A small sound classifier, trained from scratch: activation gelu, 11.3 epochs.
Rows from block 8 of a small sound classifier, named by matrix and row number. Rows with one number belong to one neuron. Each number is 128 + 24 x the weight over its row's rms, rounded and kept within 0 to 255. All counts start at 0. Numbers have three digits each.
Before each neuron's rows are labels from the 100 clips, of 14976, where the neuron reaches its highest value: "loudest band" is the band of the loudest frequency at the time of the peak. Only what is clearly more common there than usual is listed. The data: short read English sentences (LibriTTS-R). In brackets: how many of the 100, against the usual share in percent.
# fc1: first MLP up (model.blocks.8.ff1.fc1.weight, 1152x192), inputs 0-191
# fc2: first MLP down (model.blocks.8.ff1.fc2.weight, 192x1152, transposed), outputs 0-191

loudest band: 250 to 500 Hz (36 vs 12.2)
fc1.699:104171141146141135142127161109137122084128167134129130175135136103117143128177103112107148091161150113129120134108081113092134112150141167135111107106121107126083164150095164094123116125137127112143117141137148122062130095101134137102095137091079105157174137108115158147114125116144147184113121161139148074143124161122114111125181104162160131111125098149152116104164113122105137128128169096140117104098145128083150096100102108156149114135120148114115144069119093117130120154119142099097095136157131135135091139137150098109122161116079088124100123152104117154141131112122124092
fc2.699:115163097110147103095136115114182118190131090108131120134114112129123114148112115148130118171101085135122087082167157143101118149132132138117150146140148102163095076110125138153138128142158099147158123107166055133102133124112143134114167088141115138141132126114144149097114156096131105105127120169083076116103096123139079137111112102101115171133141113094119122115153138148115130095128125142094112118133115118167140115117142132141114128120117108113132098172138125119083114145101120132141169116140095177105146132153139110121125104060176145146122168132124079120122111161100145127

loudest band: 250 to 500 Hz (31 vs 12.2)
fc1.700:136137150130148162111177100130108154113161142109090088127139136149145142116116087149152140134129113125122147150158129103105149111116143170136124113128150126127117124170164160097110111127155113130116124165139115168093144127151137155148154104144141103195136100143145124102067155161148130175146131106083139117124129107113113106151141165154168162098087132115136125161113144141146119113148122141087156170160064162120143115144110125109159097155143107130113121149160139144143137087108124091115126122123117125130111120134123149152066121081089116102170115103139071074127124158120126103
fc2.700:114147110110141149177110132092105148141112181110130098146142133099141167150125103078162116137071138160133099085147127117129129124134169160104142125121149086115096079144145167128118119140146151149127066107138172134109130119135148112131136125104101101155142137138149148152110145111104129097115103122129096148135150122126102140090118110111142142100114107153182120114102136147078082128121126100113163138110091178107093105146159192140158133133140111099145136105104095154141142158139170163074105159125139152176126106112127114150140117118132135105172129116124110103094141133122150140

loudest band: 500 to 1000 Hz (30 vs 5.8)
fc1.146:148103127164104144154148150119152099111118097136154101134115149124125129132160180116148163101074138125133105092119122198138109136142114127154155102169086115125129169148096088151111108137153143142121151144080082136111125128108107137128107110115127110140157126176089119161128131116142142099138134104143118142125121155154151137137113099128107125123100130134167162107171121104102157122085125133147141097163135117161085155171153117105105204102144113126112084122103078119145117152141128096119111123072098116123117172104108144141101133114142137105159145098112139121097138159128120085
fc2.146:118123101123110120165114140121178102089141138070096140132115139117135092103138145139131123150155147096103109154098144147167154123174123146123099127064122173133132119172112124114095135127120105105109131116149082103099115128136161143134152137150118120159109117093136129073141178153128135117160132120125133109144125152151115179135180110107104127091142125118149130151134148173102088164164140122112126162145134127110142106113126154099154128119137183112122166113120113118135130160111117105180137117106094128156129159111148122117107091141159118094089156147109119104071128176173149159

loudest band: 500 to 1000 Hz (29 vs 5.8)
fc1.249:125183182102121078140167105105167109112155094141105110124115141107133140145122097156139133169148143164163128139141136144129099090158162125147089165130140140106057128116087109120131083136124138142095082119116113145139121144141150136166140108118103075121085102145134129083158098133181145145126124133140153114143165095146111105150111115125101133158125146148163158114117112143123106106150111101124153110169089097130095123122117114136112125163102098081153116131101124134129150086130123108103128141101121137130158108123110132137111146126095129080103109114163085162177135097147126125
fc2.249:075122118159136176126168121138153156145107112123132104177159112112157130147123111099090133108117119125176105078063108154094139097116114188154140109146146104152131123136159121125145161152113130121102100150133170096138103109145092101113155093181134115133121125133109136133112105113073171146134085113117138121111136194099115155115090147159119128140145112132122101132129136158166124157092120151108145167171167088140100112125108111143133144102138101116138106099143133114119159133141128094123125162103113119116108110108120140095159097131104105103101114110135096088105144149139146138

loudest band: 500 to 1000 Hz (26 vs 5.8)
fc1.24:110140095108100153146184143080116085161155134134118122151138101109122108117144121143113128147140148116170101120128081162119172172127098127141108147149141101147076133138144134136109135117107140115103125132129106139133121121141102081128135092120161125188147123134094116096147148156137164121155157120106059124119137139097131170117168160122095161120134138099123157141126143155114152170153111114119078098155107055142104150122114156140095174161115156152137121130120084122170133128112132097152173117116083150138101105135125153126117110086168106123118125138104148098118124112116134136
fc2.24:136144134105138143095117137138145132139152144108101114124151140095128123141073140156086120110125143185133134164135122124102162141080158162119175124144114125138152132132174152141141110101130130127090131125091068101104147143135144158100144109117162099135151136117150147160109112146098106168201130115091098139117140125118115068078133135122133154099124121143148135109113106115116114130148155114112135081139114133109147137160090195168151143098133171128135096148132152088103108104124108133180132102147109129142156137118111164121148087167125104125172124126104141140090109133110105096

loudest band: 250 to 500 Hz (31 vs 12.2)
fc1.352:104112104142132158165174136143128151127126148154105088096121092135171132141144128087132085138168162133139098172118145089126170169099165166118152143102129133127096143152141120091136141082150149132126133152170139134099151139104100095111131112103155125111132142114155148128121142112133143116103181105129126138137151096146127184144111175165196148085115130084123134139131124109112104096111111154131148132135097123148114113121101135153107091112162121147105117130114141076089126146108130109134118110132130089122154086177104100131132128132109071191118119140111147136112123128105150119
fc2.352:127110128133177114129143115139152142179165085096123147133117084167107112107108092128153138133144134110151118112139154183163132151098158101114161140142110160107120119121086191134136115120159125115148136106157138168153172108087147115119117133112131127159120125131107134122129143147153111129126139146135093152123144084161077183147136124089136140112099098142155104156142111161118125152131113131066143120099130152107102151178143099094139177128095120162148151112126134183155129134140181158112112159131107149164119117099106130160122169135130149127116085103111125111127121131122120165

loudest band: 4000 to 8000 Hz (25 vs 4.3)
fc1.649:121129105156124119118108118111118094153131140117099156095179139149104156129063141121121132071115111125163106126151154110100086114133116117163111130127141141155125114145161097095087131156100139164181147139092163155105098163174113117140157153143097138145132164126116163114113114126136120099126108113107154159103091088131121117148157155141136140141154083128152176123131119133138066085117152131126137144143119127164134091079192144138091135160107128118154122135158134121095139132145106109082121138097147152142152121136144124153168132113125165139139124122095137150165126111082151110
fc2.649:126139141142100162114073112145153134123099150126148107115102130137148126140140096127069108092118114143115146083086111163131126151104114144123124148100131123148161139151127161116149098144156112137084133090150150102121122110129110142104135126139098157095173103121142124093138160141101146129140140141137089143155069100105148126155161132151138164125171138083132136132149098085175111149118112152124096117144111115111150125119083186041181148157118121137124148120121123140130145122101124138103106117180101120110096138173156138139120123162101099123119114143135099162106095107135108114

loudest band: 500 to 1000 Hz (29 vs 5.8)
fc1.599:141149123110126132121122105127114125151092110124089135138115106142131130138130149121100140162149085145116160123161132120165093101178140136159142119124097153126097139137141133141154164125152124163097114121197106114124157131143104149133174109110128091143145117089129142177130120143160099129116101110088174153094086130148175154101153132115134133165144145144108174114146155158161123147103149103129110115163133118184131117107150141105119104136078142087167151111112122167106118143149126134133163155141100136167117129108092128100105097166105120126174106096146154123155080099147096091
fc2.599:135161113155142103152087140065156161143101133150064121140084088099118113140095094124158153123141114138114143123114123130180115102167100141146159081117142128093145116110102089158142120130132137104150134138118109144113080121076135118097138138135143144131133129138163150152134095081117189141130094156132107106114125121152095160125119150113110120131133137139082157109111097150070133117112131123165124164150116131145116126133088148131103108164093085143097167115107109061155127154099126117106130121136111114146122107130099137157109158145138137121177109127170153139117141141155134129

loudest band: 500 to 1000 Hz (27 vs 5.8)
fc1.412:110154088152144123091110090105118197152115151161141111125159140149158175114102104104140163133125166123133139121126127161124162159133109105119141132130170156176121138091146098114125122121142118168121121166162098143126164132089108133115102161101119103146121148128137176093114161101139140104148150142122140164163125121145097150098147142108111126131133150160147114154112126174130125085152151135116155116146141173120103152118175126194096118167121124140171166133130089139088107158136113144141117147161155133108137125178105137145119140083132160108127112126095114167140146166104122134
fc2.412:118109154128130124150091131166129118109114112134136130107160125137139162140137117131151136166097163128117134158131131153114129125147133082170143159111181124112100114108129138103118118132132156113151063121158142157136104102135107143166083127100123109145162133121142133138158120135146099101103165157119126083119153153107152154100130105161135116131145144129159130139180174117135113107095154116122137112103148112118129143113105096121097106133086072135095113062116153162147121211123154098135126060128104143111108137135181118130110118134156118135143142074136114134155154113127093083

loudest band: 250 to 500 Hz (31 vs 12.2)
fc1.713:148130130115107097140128128142151082155143110124112143075177119107082135119148092133085109130117155152178138154066164166154155130091152172121088124087089138131097096134153130087101126144111136125150113152159120158153084146131139118107152116117128167104165132126177142130131145153140148121143114128125137092143166174122137141131133144124145099106124108116154110154133121144115098107162168156119138116139136100132119121105141134132133067163130106156160169140148135106123182150125126142144178087158155135120144087135118124176100163127097155134156152096136141108135119117127143144
fc2.713:112182099160165121109098132105099124093131129147102080091130143153161160110141124140160125120093132136103129125143118119097118156049131117162164139133116095108116147131155167124131104143114080140150126103123128147106135130108138165111165078113101107103128150096099157099087144110111107149117105100107125164161105120092104127136129093086150162091156103140109108109153145068123091130132114154101155137088122129079124116119165105103152152108109109154119130161113146127144149108097106132114129161164101182138131131141157104120089131106146133127144148150119144119135120151084136134

loudest band: 4000 to 8000 Hz (27 vs 4.3)
fc1.123:122114103137153124131133132083111131109150106116099115128122182136155139151174187122146124115144145100135135126131115114160126098164135170156150131106135126086148132148130116124089153138142131124129173136131131105131129144169095147146151177127119154140114097117083115143113132108168086095111120154121178112124057102082130131094135108139136092120189110128149171146119096125123101118103113148125122089127150116119145069158129116160157122103149108126172167096129111107116179108139108119112139088159129183147123142134145115140103138096084171152153152146099113140135141121133138125
fc2.123:150189089092124079141072155098147120120114137125100126116145091137193124120140112119113143144138148116112124064105085118129097126108124117127131116112138095113086116120098156153131117142159112169171134068156117107140087089110144115105180119114130135141125124075173139113114140123157148119086124109143096099122107110144102168120151148112095101119175072097140109080095128138115133120148165130114105155114101137120140110134080137113158143156088139141123158122118107115135128115127151120128123149130085125130111103138120121168087120150153121094155153120151117119128116134144117150

loudest band: 250 to 500 Hz (30 vs 12.2)
fc1.95:173133126110113100114102132108163131147095117131134144145113133118147115127119126122070166123147151157082139093110214070117107093174122154180126130146147147128126126145135084113133125136147164127133126119170128127093143170123141146125138153127178139104140098104123106108151110122109172126150147126161103158106090165114120149121140135106121156113157149110141153156145126135138093130159151125124148133136136121150102151105162166125145112112118102103100144149111180141148146182101100104120091144108136116170095090125086107151126105117136108103141150096105138166118109118099086156
fc2.95:138159142116129168154145064122116122108135134134166112113131148163130127144137094120201129124102139114138167148132123091090135127113104125104169123129120109140168110130154137099159101168143105137140098079134128148183077116128147115173137112173135126147140159122185173117111122138152186148090140149160145138116156106120150150084162150131139088126143107107176153093119140125144134150124145138142119140091108169142110097168146113112146150143094109126143108142097120112140134114156171123103134156162112125116165127126115118105091142123148086138121124101151177112104108119113144140

loudest band: 250 to 500 Hz (29 vs 12.2)
fc1.548:122089093101135107110163149123164119145149081101106185115125147148122133116132151110145130153085100116143119108073084125125100163102125130164143128167123165143149102106140109109186142131138104090115119098154115135145155157183119108135135135089108131135175117143084075083133145101110136163156126110160114164112086132115106131109177124101146110119105153130112106132113070143109122102104132097091103117090137106095135149122125163144106131163157112141095153145110102159116117139118145133144140132137126099117103127123151123097113126103152154118127102132100116183118106115140095164
fc2.548:145121161114119092121111131150106127105095130124153114149111092122150112159098109153142138155137143077112131137135140137176097115139122099115110175126122101120087120110107128147098159064141132131115109126121124096118111090114154122112094136173145114122093165133140095119136104151132097152126157125100085127167135106164150153122150102137159173079111095074110157095114185118149101093098109114163149096112132151157115153109128132129164105128109093113111161106145126097083130138136149117167110111107079142123142134099054109104125151124126105142120119116164126123128129125095101097

loudest band: 4000 to 8000 Hz (25 vs 4.3)
fc1.266:128121136093164118087077122093088110105175136113109103152128176136174102127168182102125129154148144122171130132118124156141169089135147152129132158131141089128164135152121134115107102107152130091110111109125085096102151130155096124132132113125154165120128081137094149164092104133158127154124136128151132150142142063154127113156103138147150119162146080108131139100117149123132128117122103181116152145112143113112150081155110146075154101129163105140150116137141137126117122131110124093133118101084118116132094086105107146115155143108105172159139147138151095139118125165127148093
fc2.266:158141082088135137143099117124121127169126083077112131104126129127145090140103159109089152080149158137104119098135135128112107140185126134094125150082130126123165084097143142114155152142186128118092143094120146160138103160107129085185146154143117102084088107131148141113138159087150150096084122124135140123125128110125106086118141143114099115086139134109110104132154151140104072118111158093125096123145128127118162080146119137117140138126126142095107141158126098154128096141129139097136119135109105130113141124128100108124144176132116093126136127108128115101068127136173168130

loudest band: 500 to 1000 Hz (27 vs 5.8)
fc1.85:168089127131105091166137126089155122134133087133077128155153138125088094131165114097145109088129078112132115088112090145105134145116153105119104097108142099181094111107106106135123115112126100110131143118127104120097159092103101101142122126145153164111157083147157120121120105151136144107110132135102149173122126119144129121152151113080084133106155136111159118109129143090136149101165133131129127150115103082129091114121157136157125144164105117087124143109159119118136113135087075182146188172133112139140135106100129129104132165145147137162157088128130152112101113107103123103
fc2.85:173138115114159166146091156120126145109109135109140085112149092136146096132144104097121135116186094100079133107111141112072150081137145141146123160164121129097102138118141161124157149120146104096083125076171134119115134117131116143086147135093103152136157121081147136117122115141089089138148139136129128116110124165150134119148116110125118154145096099113150153152164116135114124143084125127169179123121175123099106135116139122121133134111150084148107119154111121107127214115138096126125158104137135142105117116124157122123092088151095132099136149186169153119149131141128136114