config.toml
dataset = "short read English sentences (LibriTTS-R)"
head_dim = 48
drop_path = 0.15
positions = "sincos"
Rows from block 12, named by matrix and row number. Rows with one number belong to one attention dimension. Each number is 128 + 24 x the weight over its row's rms, rounded and kept within 0 to 255. All counts start at 0. After the name is the row's rms in percent of the matrix's.
# q: attention query (model.blocks.12.attn.q.weight, 192x192), inputs 0-95
# k: attention key (model.blocks.12.attn.k.weight, 192x192), inputs 0-95
q.97 106 [124 126 121 145  86  88 126 130 148 146 125 116 116 141 128  99 130 171 158 111  88 113  85 131 144 158 151 120 126 137 114  88 143 148 147 164 125 132 135  96 143 144  79 160 126 104 142 167 153 118 127  78 155 133 135 131 133 127 163  98 152 111  80 163  95 126 134 123 105 112 174 133 105 138 147 145 131 180 144 145  88 115 146 108 121 135 107  97 160 155 165 131 152 133 150 159]
q.98 094 [ 74 146 115 158 139 116 143 180 113 178 124 156 100 101 153 103  94 149 143 143 112 150 112 105 152 113 119 108 128 145 142  93 122 111 154 119  99 123 119 141 177 122  99 103 118 156 139 120 124 114 129 102 162 130 150 106 136  82 112 150 114 171  91 173 115 108 172 148 113 153 159 129 116 160 133 117 135  86 128 139 131 115 125 126 166 141 136 160 151 146 124 148 174 115 108 123]
q.99 091 [122 120 151 125 117 157 150 128 165 140 141  84 127 127 144 124 163 128 141 119 104 151 152 143 140 152 134 117 146 152 159  83 130 161 112  81 138 152 132 109 136 141 106 155  91 157 116 140 101  72 130 130 165 137 107 129 160 144 124 125 120 178 140 115  92 173  67 138 130 130 137 130 124 173 187 138 150 135 141 119 158 121 103 112 163 129 145 124 127  82 123 128 155 132 158 181]
q.100 107 [115 120 135 136 149 118  85 127 112 152 137 160 124 123 111 119 116 130 116 140 124 162 151 120 132 148  97 112 106 157 155 129 121 164  81 100 144 139  86  80 148 117 119 172 118 157 118 127 123 134 171 110 168 121 118 134 158 139 113 139  71 137 135 128  71 140 166 146 158 148 178 124 114 146 135 136 176 106 174 123 147 126 111 129 153 104 121 125 182 148 148  98 173 119 122 133]
q.101 097 [155 120 137  92 128 135 118 191 106  86 143 130 159 107 126 138 195 135 148 120 142 124  51 105 162 163 105 117 129 117 118  94 133  95 143 102 152 148 121 147 151 129 105 118 103 146 123 148 124 137  94  89 172 149 128  72 184 120 171 146 180 129 140 128 135 143 129 141 143 115  69 106 149  92 145 136 134 116 115 121 153 151 114 157 126 137 147 174 132 124 124 159 160 107 146 162]
q.102 108 [110  95 113 203 121 159 128  93 120 128  78 144 127 121 133 109  97 112 123 128 152 174 110 113 136  99 122 113 105 136 164 134 110 125 102  98 123 161 123 193 159 159 178 134 153 125  86 116  95 112 142 151 115 142 137 150 123 148 128 139  84 135  89 113 104 119 133 123 131 115 176 122 123 143 126 126  94 141 124 147 162 115 165 123  85 115 131 122 166 135 131 119 138 120 113 123]
q.103 113 [121 142 144  86 110 130  88 138 136  98 163 154 167 137 153 130 115  91 104 133 126  84 152 126 136 133 184 134 111 125 119 133 134 159 111  98 115 152 124 146  79 142 142 155 112 156 129 155  87 156 178 116  98 143 122 128 113 147  89  75 115 158 151 156 107 128 114 100 139 125 167  75 150 134 114 132 154  95 107 107 116 103 122 117 139 113 116 110 155 142 110 155 106 190 180 158]
q.104 103 [129 131 118  76 158 151 159 142 115 109 129 143 122 133  96 163  63  61  64  80  77 132 125 131 129  89 162 146 152 101 116 115  97 153 134 146 116 146 127 125 133  90 116 167 160 121 125 150  95 107 101 158 127 175 138 106 161  94 126 164  94 143 156 110 102 122  87 109 127 136 144 161 148 136 101 156 174  99 131 124 110 138  93 164 145 119 104 130 122 140  98 137 139 159 146 123]
q.105 101 [155 140 117 130 148 156 136 114  82 128 123  93 182 155 144 122 132 161 144 141 110 128  78 129 125 138 118 128 168 119 169 158 126 139 120  80 128 141 116 109 139 165 119 112 161 139 106 126 105 144 156 148 122  97 139 133 110  82 130 126 155 165 147 119 143 114 129 121 159 126 143 130 159 151 100 102 135 156 118 141 122 132 156 119 128 121 134 118 116 112 137  78 140 130 166 163]
q.106 101 [110 127 139 134 119 139 123 118 125 165 133 173 154 114 137 109 143 137 148 133 125 177 133  79  95 138  99  84 145 147 151 111  95 114 106 112 150 115  90 122 168 121 152 172 116 125 101 160 126  93 113 116 141 147 113 131 129  93 118 142 140 125 110 164 140 154 151 137 122  98 110 104 158 115 130 142 222 100 138 100 169 165  79 163 142 121 150 175 141 127 118 151 125 147 102 118]
q.107 099 [129 164 138 112 101 121 116 135  87 119 132 126 140  78 144 137 140 124 157 157  98 128  91 156 146 152 127 124 123  98 128 120 125 118 145 136 132  81 140 137 148 164 129 118 123  65 103 148 154 102  87 144 122  87 131 139 144 158 103 136  77  92 126  99 115 130 120 107 128  94 126 143 151  84 109 163 100 119 155 156  96 157 131 121  78 155 137 140 181 111 126 139 107 115  99  89]
q.108 093 [118 132 146 176 122 128 156 108 135  98  80 134 118 113 147 156 112 123 137 104 133 105 145 117  97 122 125 103 130 117 160 140 156 143 157 147 112 152 140 102  95 152 123 139 111 112  90  94 155 124 147 103  92 105 171 113 114 118 140 139 125 114 120 133 116 113  60 109 107 126 138  97 145 151 123 161 116 164 146 128  94 141 149 149 110  88 160 106  84  89 116 122 150 117  81  97]
q.109 123 [109  89 137 112 117 110 125  98 162  90 136 117 109  89 118 114 114 107 101 172 154 143 154 141  97 169 121 118  99 118  97 152 130 127 143 136 117 160 153 128 136 125 144 184 150 118 145 150 123 123  99 154 169 148 164 112  90 142 158 163  60 116 162 159 110 158 149 113 155 126 167  99 123 129 120 111 121 149 163 136 136  99 146 115 110 111 129  84 134 142 127 135 144 105 112 166]
q.110 098 [ 98  89 134 153 157 120 164 144 135 112 148 110 125 126  97 134  88 158 145  95 126 124 166 125  93  97 148 156  99 100 137 113 126 132 135  98 117 163 147 129 130 100 145 142 107  94 127 142 163 132 129 114 129 125 131 147  82 131 102 166 102 122 160 159 122 118 102 134 162 137 170 128  96 130 111 158 126 151 170 124 117  92  71 152 100 132 112 116 166  95 135 139 142 127 106 103]
q.111 103 [ 74 144 134 168 124 137 149 153 161  86 143 120 134  94 119 126 133 128 151  90 134 130 127 123 132 137 154 132 100 149 177 147 141 103 112 116 150 126  86  93 132 101  94 160 128 145 150 113 121 137 128 103 120 114  88 165 113 146 130 106 121 135  90 110  83 149  89 138 126 166  94 120 164 107 137 138 152 137  82 143 136 119 114 143 128 110 119 144 106 149  91 148  98 103 116 149]
q.112 108 [159 136 153 118 150  85 127 151 149 139 152 120 104 137  80 153 100 135 102 110 143 138 114 139  97 158  82 146 136 125 144 135 113 174 102 135 114 155 116 149 111  87 119 167 103 119 123 156 156  99 123  83 114 110 147 162 108 109 130 111 179  86 135 141 148 141 155 139 120 109 146 131 137 132 122 116 105 131 166 155 149 127  96 119  83 137 128 156 131 140 118 151 122 138 142 101]
q.113 105 [118 120 123  85 128  96 125 159 115  82 114  82 140 164 124 145 125  79  96 149 115 110  59 126  78 124 157 141  81 127 124 110 116 157 174 116 111 100 107 127 100 134 135 129 129 126 120  98 142 119 117 132 129 139 122  99 155 148 111 120 118 125 133 110 162  85 118 109 127 120 149 100 101 184 112 162  92 106 105 107 134 142 129 127 112 128 138 118 137 117 141 103 103 143 127 162]
k.97 102 [119 150 134 130 137 156  83 133 142 149  84 152 157 127 128 100 165  92 129 127 135 115 124 184 104 135 121 112 148 143 107 144 113  97 119 137 154  87 117 176 134 115 161 143  92 108  94 114 157  77 108  86 143 121 165 140  73 137 164 127  98 182 117 111  85 143 125  98 142  88 182 121 103 127 151 160 129 137  83 130 125 119 119  81 144  84 134 136 160 103 112  99 113 114 148  96]
k.98 104 [140 105 137 167 142 134 133 126 144  88 148 138 135 137 160 150 121 100 143 144  79 102 117 146 159 101 171 107  86 116 172  94 183 144 104 157 128 133 118 141 109  76 126 114 118 166 112 146 139 120 130 128 128 130 182  95  73 145 155 133 147 138 145 134 132 142 117  97 127 128 163 148 144 104 144 170 132 138 118 148  79 102 134 113 113 132 151 135  89 129 109 164 119 159  93 163]
k.99 095 [145 105 136 140 121 117 119 125 179 132 122 122 102 131 146 157 165 116  99 135 151 112 153 112 146 134 103 172 123 107 148 131 149 138 137 144 112 157 129 140 152 149 126 139 128  99 158 112 111 210 125 103 129 136 106 128 107  92 133 173 119 123 147 153 159 114 108  80 130 113 112 160 133 115 151 133 156 105 137 119 156 107 144 106 139 118 120 105 129 134 126 166 121 127 110  86]
k.100 105 [129 151 127 144 127 149 126 131 132 115 134 111 101 131 129 130  83 204 158 139 134 160 135 138 119 121 125 149 112 104 130 140 169  92 113 157 136 117 112 178 116 126  99 123 129 152 124 118 162 163 109 111 138 123 133 161  98  96 144 146 135  97 151 159 151 161 114 100  87 122 124 125 125 158 120 146 135 171 111 146 125 120 151 123 109 127 155 121  98 114 108 141 116 147 161 106]
k.101 104 [128 171 134  89 159 112 110 130 142 107 104  90 114 139 129 109 163 107 122 142 145 159 161 146 171 113 167 124 120  79 100 118 164 112 132 116  96 127 154 141 124 161 155  94 154 154 108 133 180  98 154 112 106 156 162 131 141 154 156 107 163 137 141  98 136 114  62 103 138 153 157 136 110 123 121 154 102 147 117 152 133 119 131 123 130  94 145 145 142 116 135 120 133 137 124 122]
k.102 103 [105 139 144  96 148 150 118  99 117  71 148 144 135 123 104 167 175 137 118  98 141  89 157 120 113 135 119  88  90 119 119 165 140  96 132 130 128 169 126 153  92 167 126 104  91 144 177 126 113  82  85 150 168  82 146 109 107 146 121 130 149 112 147 128  79 119 106 153 135 120 128 112 155 114 157 116 125  90 157 163 145 131 142 127 134 131 158  96 110 140 148 132 137 129 138 143]
k.103 123 [117 168  98 138 106 106 130 150 144 120 128  68 110 142  93 126 128 170 106 111 108 139 127 118 161 150  76 149 126 138 109 133 109 132 122 114 137 115 152 108 124 147 131 100 104 155  97 120 155 185 109 122  92 130 153  95 180  99 146 156 104 127 102 140 117 158 113 151 126 136 138 102 124 126 104  85  81 131 112 117 154 140 144  80 150 152 151 171 153 107 175 139 133 108 104  99]
k.104 108 [134 111 130 123 122 123 123 173 160 132  77 147 158 154 120  97 133 159 103  99 167 141 109 141 123 150 129 118 109  85  93 118 114 106 174 118 112 103 141 112 115 150  93 107 178 170 114 142 144 116 152 128 158 104 171 171 159 140 150 164  67 111  94 114 139 122 141 109  90 145 112 126 177 106 164 116  99 107 128  99 144 118 139  88 127 149 142  79 120  81 136 127 130 122 114 142]
k.105 107 [129 150 136  91 145 137 164 153 154 128 115 140 121 148 120 130 145  82 122 136 150 118 166 112 122 165 132 168 108 124 146 147 150 142  72 138 125 127 122 124 149 108 110 178 104 132 173 164 182 117 161 149  97 123 119 134 117 133 176  83 118 120 102 130  98 116 138 140 116 116 124 120 110 130  91  88  99 165 127 126  98 110 131 102 132 165 136 140 112 136 149 197 161 138 123 145]
k.106 105 [154  93 132 172 110 146 148 130 139 128  81  86 109 127 139  97 113 122 139 121 160 107 101 117 127 128 174 132 122 148 123 132 179  99 143 147 156 118 158 124 109 170 133  92 137 104 118 136 125 174 103 100 156 116 135 113 106 120 125  98 137 104 136 143 148 155 119 110  58 174 161 132 110 150 137 111  96 103  87 149 127 135 117 124 121 139 118 113 118 110 138 148  81 118 105 165]
k.107 096 [110 111 136 112 178 182 116 149 125 154 127 116 144 138 166 146 165 131 139 122 144 132 139 159 132 122 150 163 146 103 146  97 118 144 117 126 122 154 115 191 113 158 119 161 148  97 119 130  99 128 123 138 139 114 114 111 101 145 105 156 124  92 161 121  99 118 111 128 136 150 102 173 118 146 159 144 122 141 134 119 156 127  97 103 137 159 122 120 118 189 162  77 156 127  97 164]
k.108 095 [127 138 109  87 129 147 154 106 102 153 140 159 128 117 138  71 167 147 183 123  70 122 196 134 109 114 112 135 156 149 169 121 132 142  78  94 132 116 145 120 101 169 122 123 127 108 164 108 131 116 121 143 143 139  99 107 152 145 141 121 118 102 130 120  83 153 141 142 103 147 117 111  88  84 141 156 120 129 129 154 122 121  93 149 175 109 162  93 143 162 159 109 188 116 124 124]
k.109 116 [112 119 104 119 117 149 144 150 123 143 120 174 135  98 109  91 143 137 130 151 132 106 123 169 148  92  95 180 136 153 115 131 114 109  95 108  96 121 153 159 136 131 118  72 135  92 103  92 132 139  92  89 151 157 101 131  96 137 110 132  97 150  70  95 170 191 169 107 123  93 142 145 124 120 127 175 108 136 125 139 147 117 150 139 114 143 127 163 130 124 120  79 142 118 150 100]
k.110 106 [123 120 117 141  87 174  99  87 125 107 102 129 122 127 137 141 174 163 152 103 124 123 153  97 152  71  96 158 160 149 170 138 136 137 137 139 134 139 127 157  81 103 120  94 131 159  84 139  94  82 137 179 114 144 121 176 122 142 128 150 109 139 143  98  97 130 170 130 114 157 140  91 142 154 142 114 180 162 101 163 149 145 104 127 164 172 149 139 125 148 128 125 183 133 147  90]
k.111 120 [148 148 168 111 145  95  95 157  87 121 123 129 162 119 104 123 155 134 179 157 157 140 192 146 161 147 118 124 148 101 126 101 109 126 132 112  93 109 158 111 117 135 147 111 134 117 131 113 166 131 112 139 126 135 164 126 148 120 137  92 144 150 135 101 120 164 147 138 159 148 126 153 108  92 124 150 115 132 101 111 142 128  93 111 142 160 152 150 140 122 129 101 101  98 154  96]
k.112 101 [ 99 103 118 170  92 157 143 131 130 134  99 112 170 103 141 122 156 105 132 139 134 113 133 115 128 110 212 135 109 117 118 120 168 103 145  88 127 171 132 128 144 131 132 134 146 134 116 137 114 122 115 114 134 129 140 169 136 139 169 104 116 138 109 143 105 141 116 161 112 129 141 155 118 150  95 141 126 116 111 133 120 100 130 144 117 116 129 103 105  76  95  92 153 119 108 137]
k.113 108 [123 142 174  92 136 132 137 128  98 140 139 118 157 124 113 122 141 126 109 124 141 125 170 124 100 130 125 104 136 135 176 114 119  99  95 108 119  81 101 116 124 116 110 136 135 125 156 131 121 119 130 131 102 132 110 128 120 128 116 106 146 114 112 125 127 125 173 162 101 181 156 135 132 103 129 111 173 131 118 107 140 121 117 134 109 118 137  89 150  85 131 146 133  82 185 120]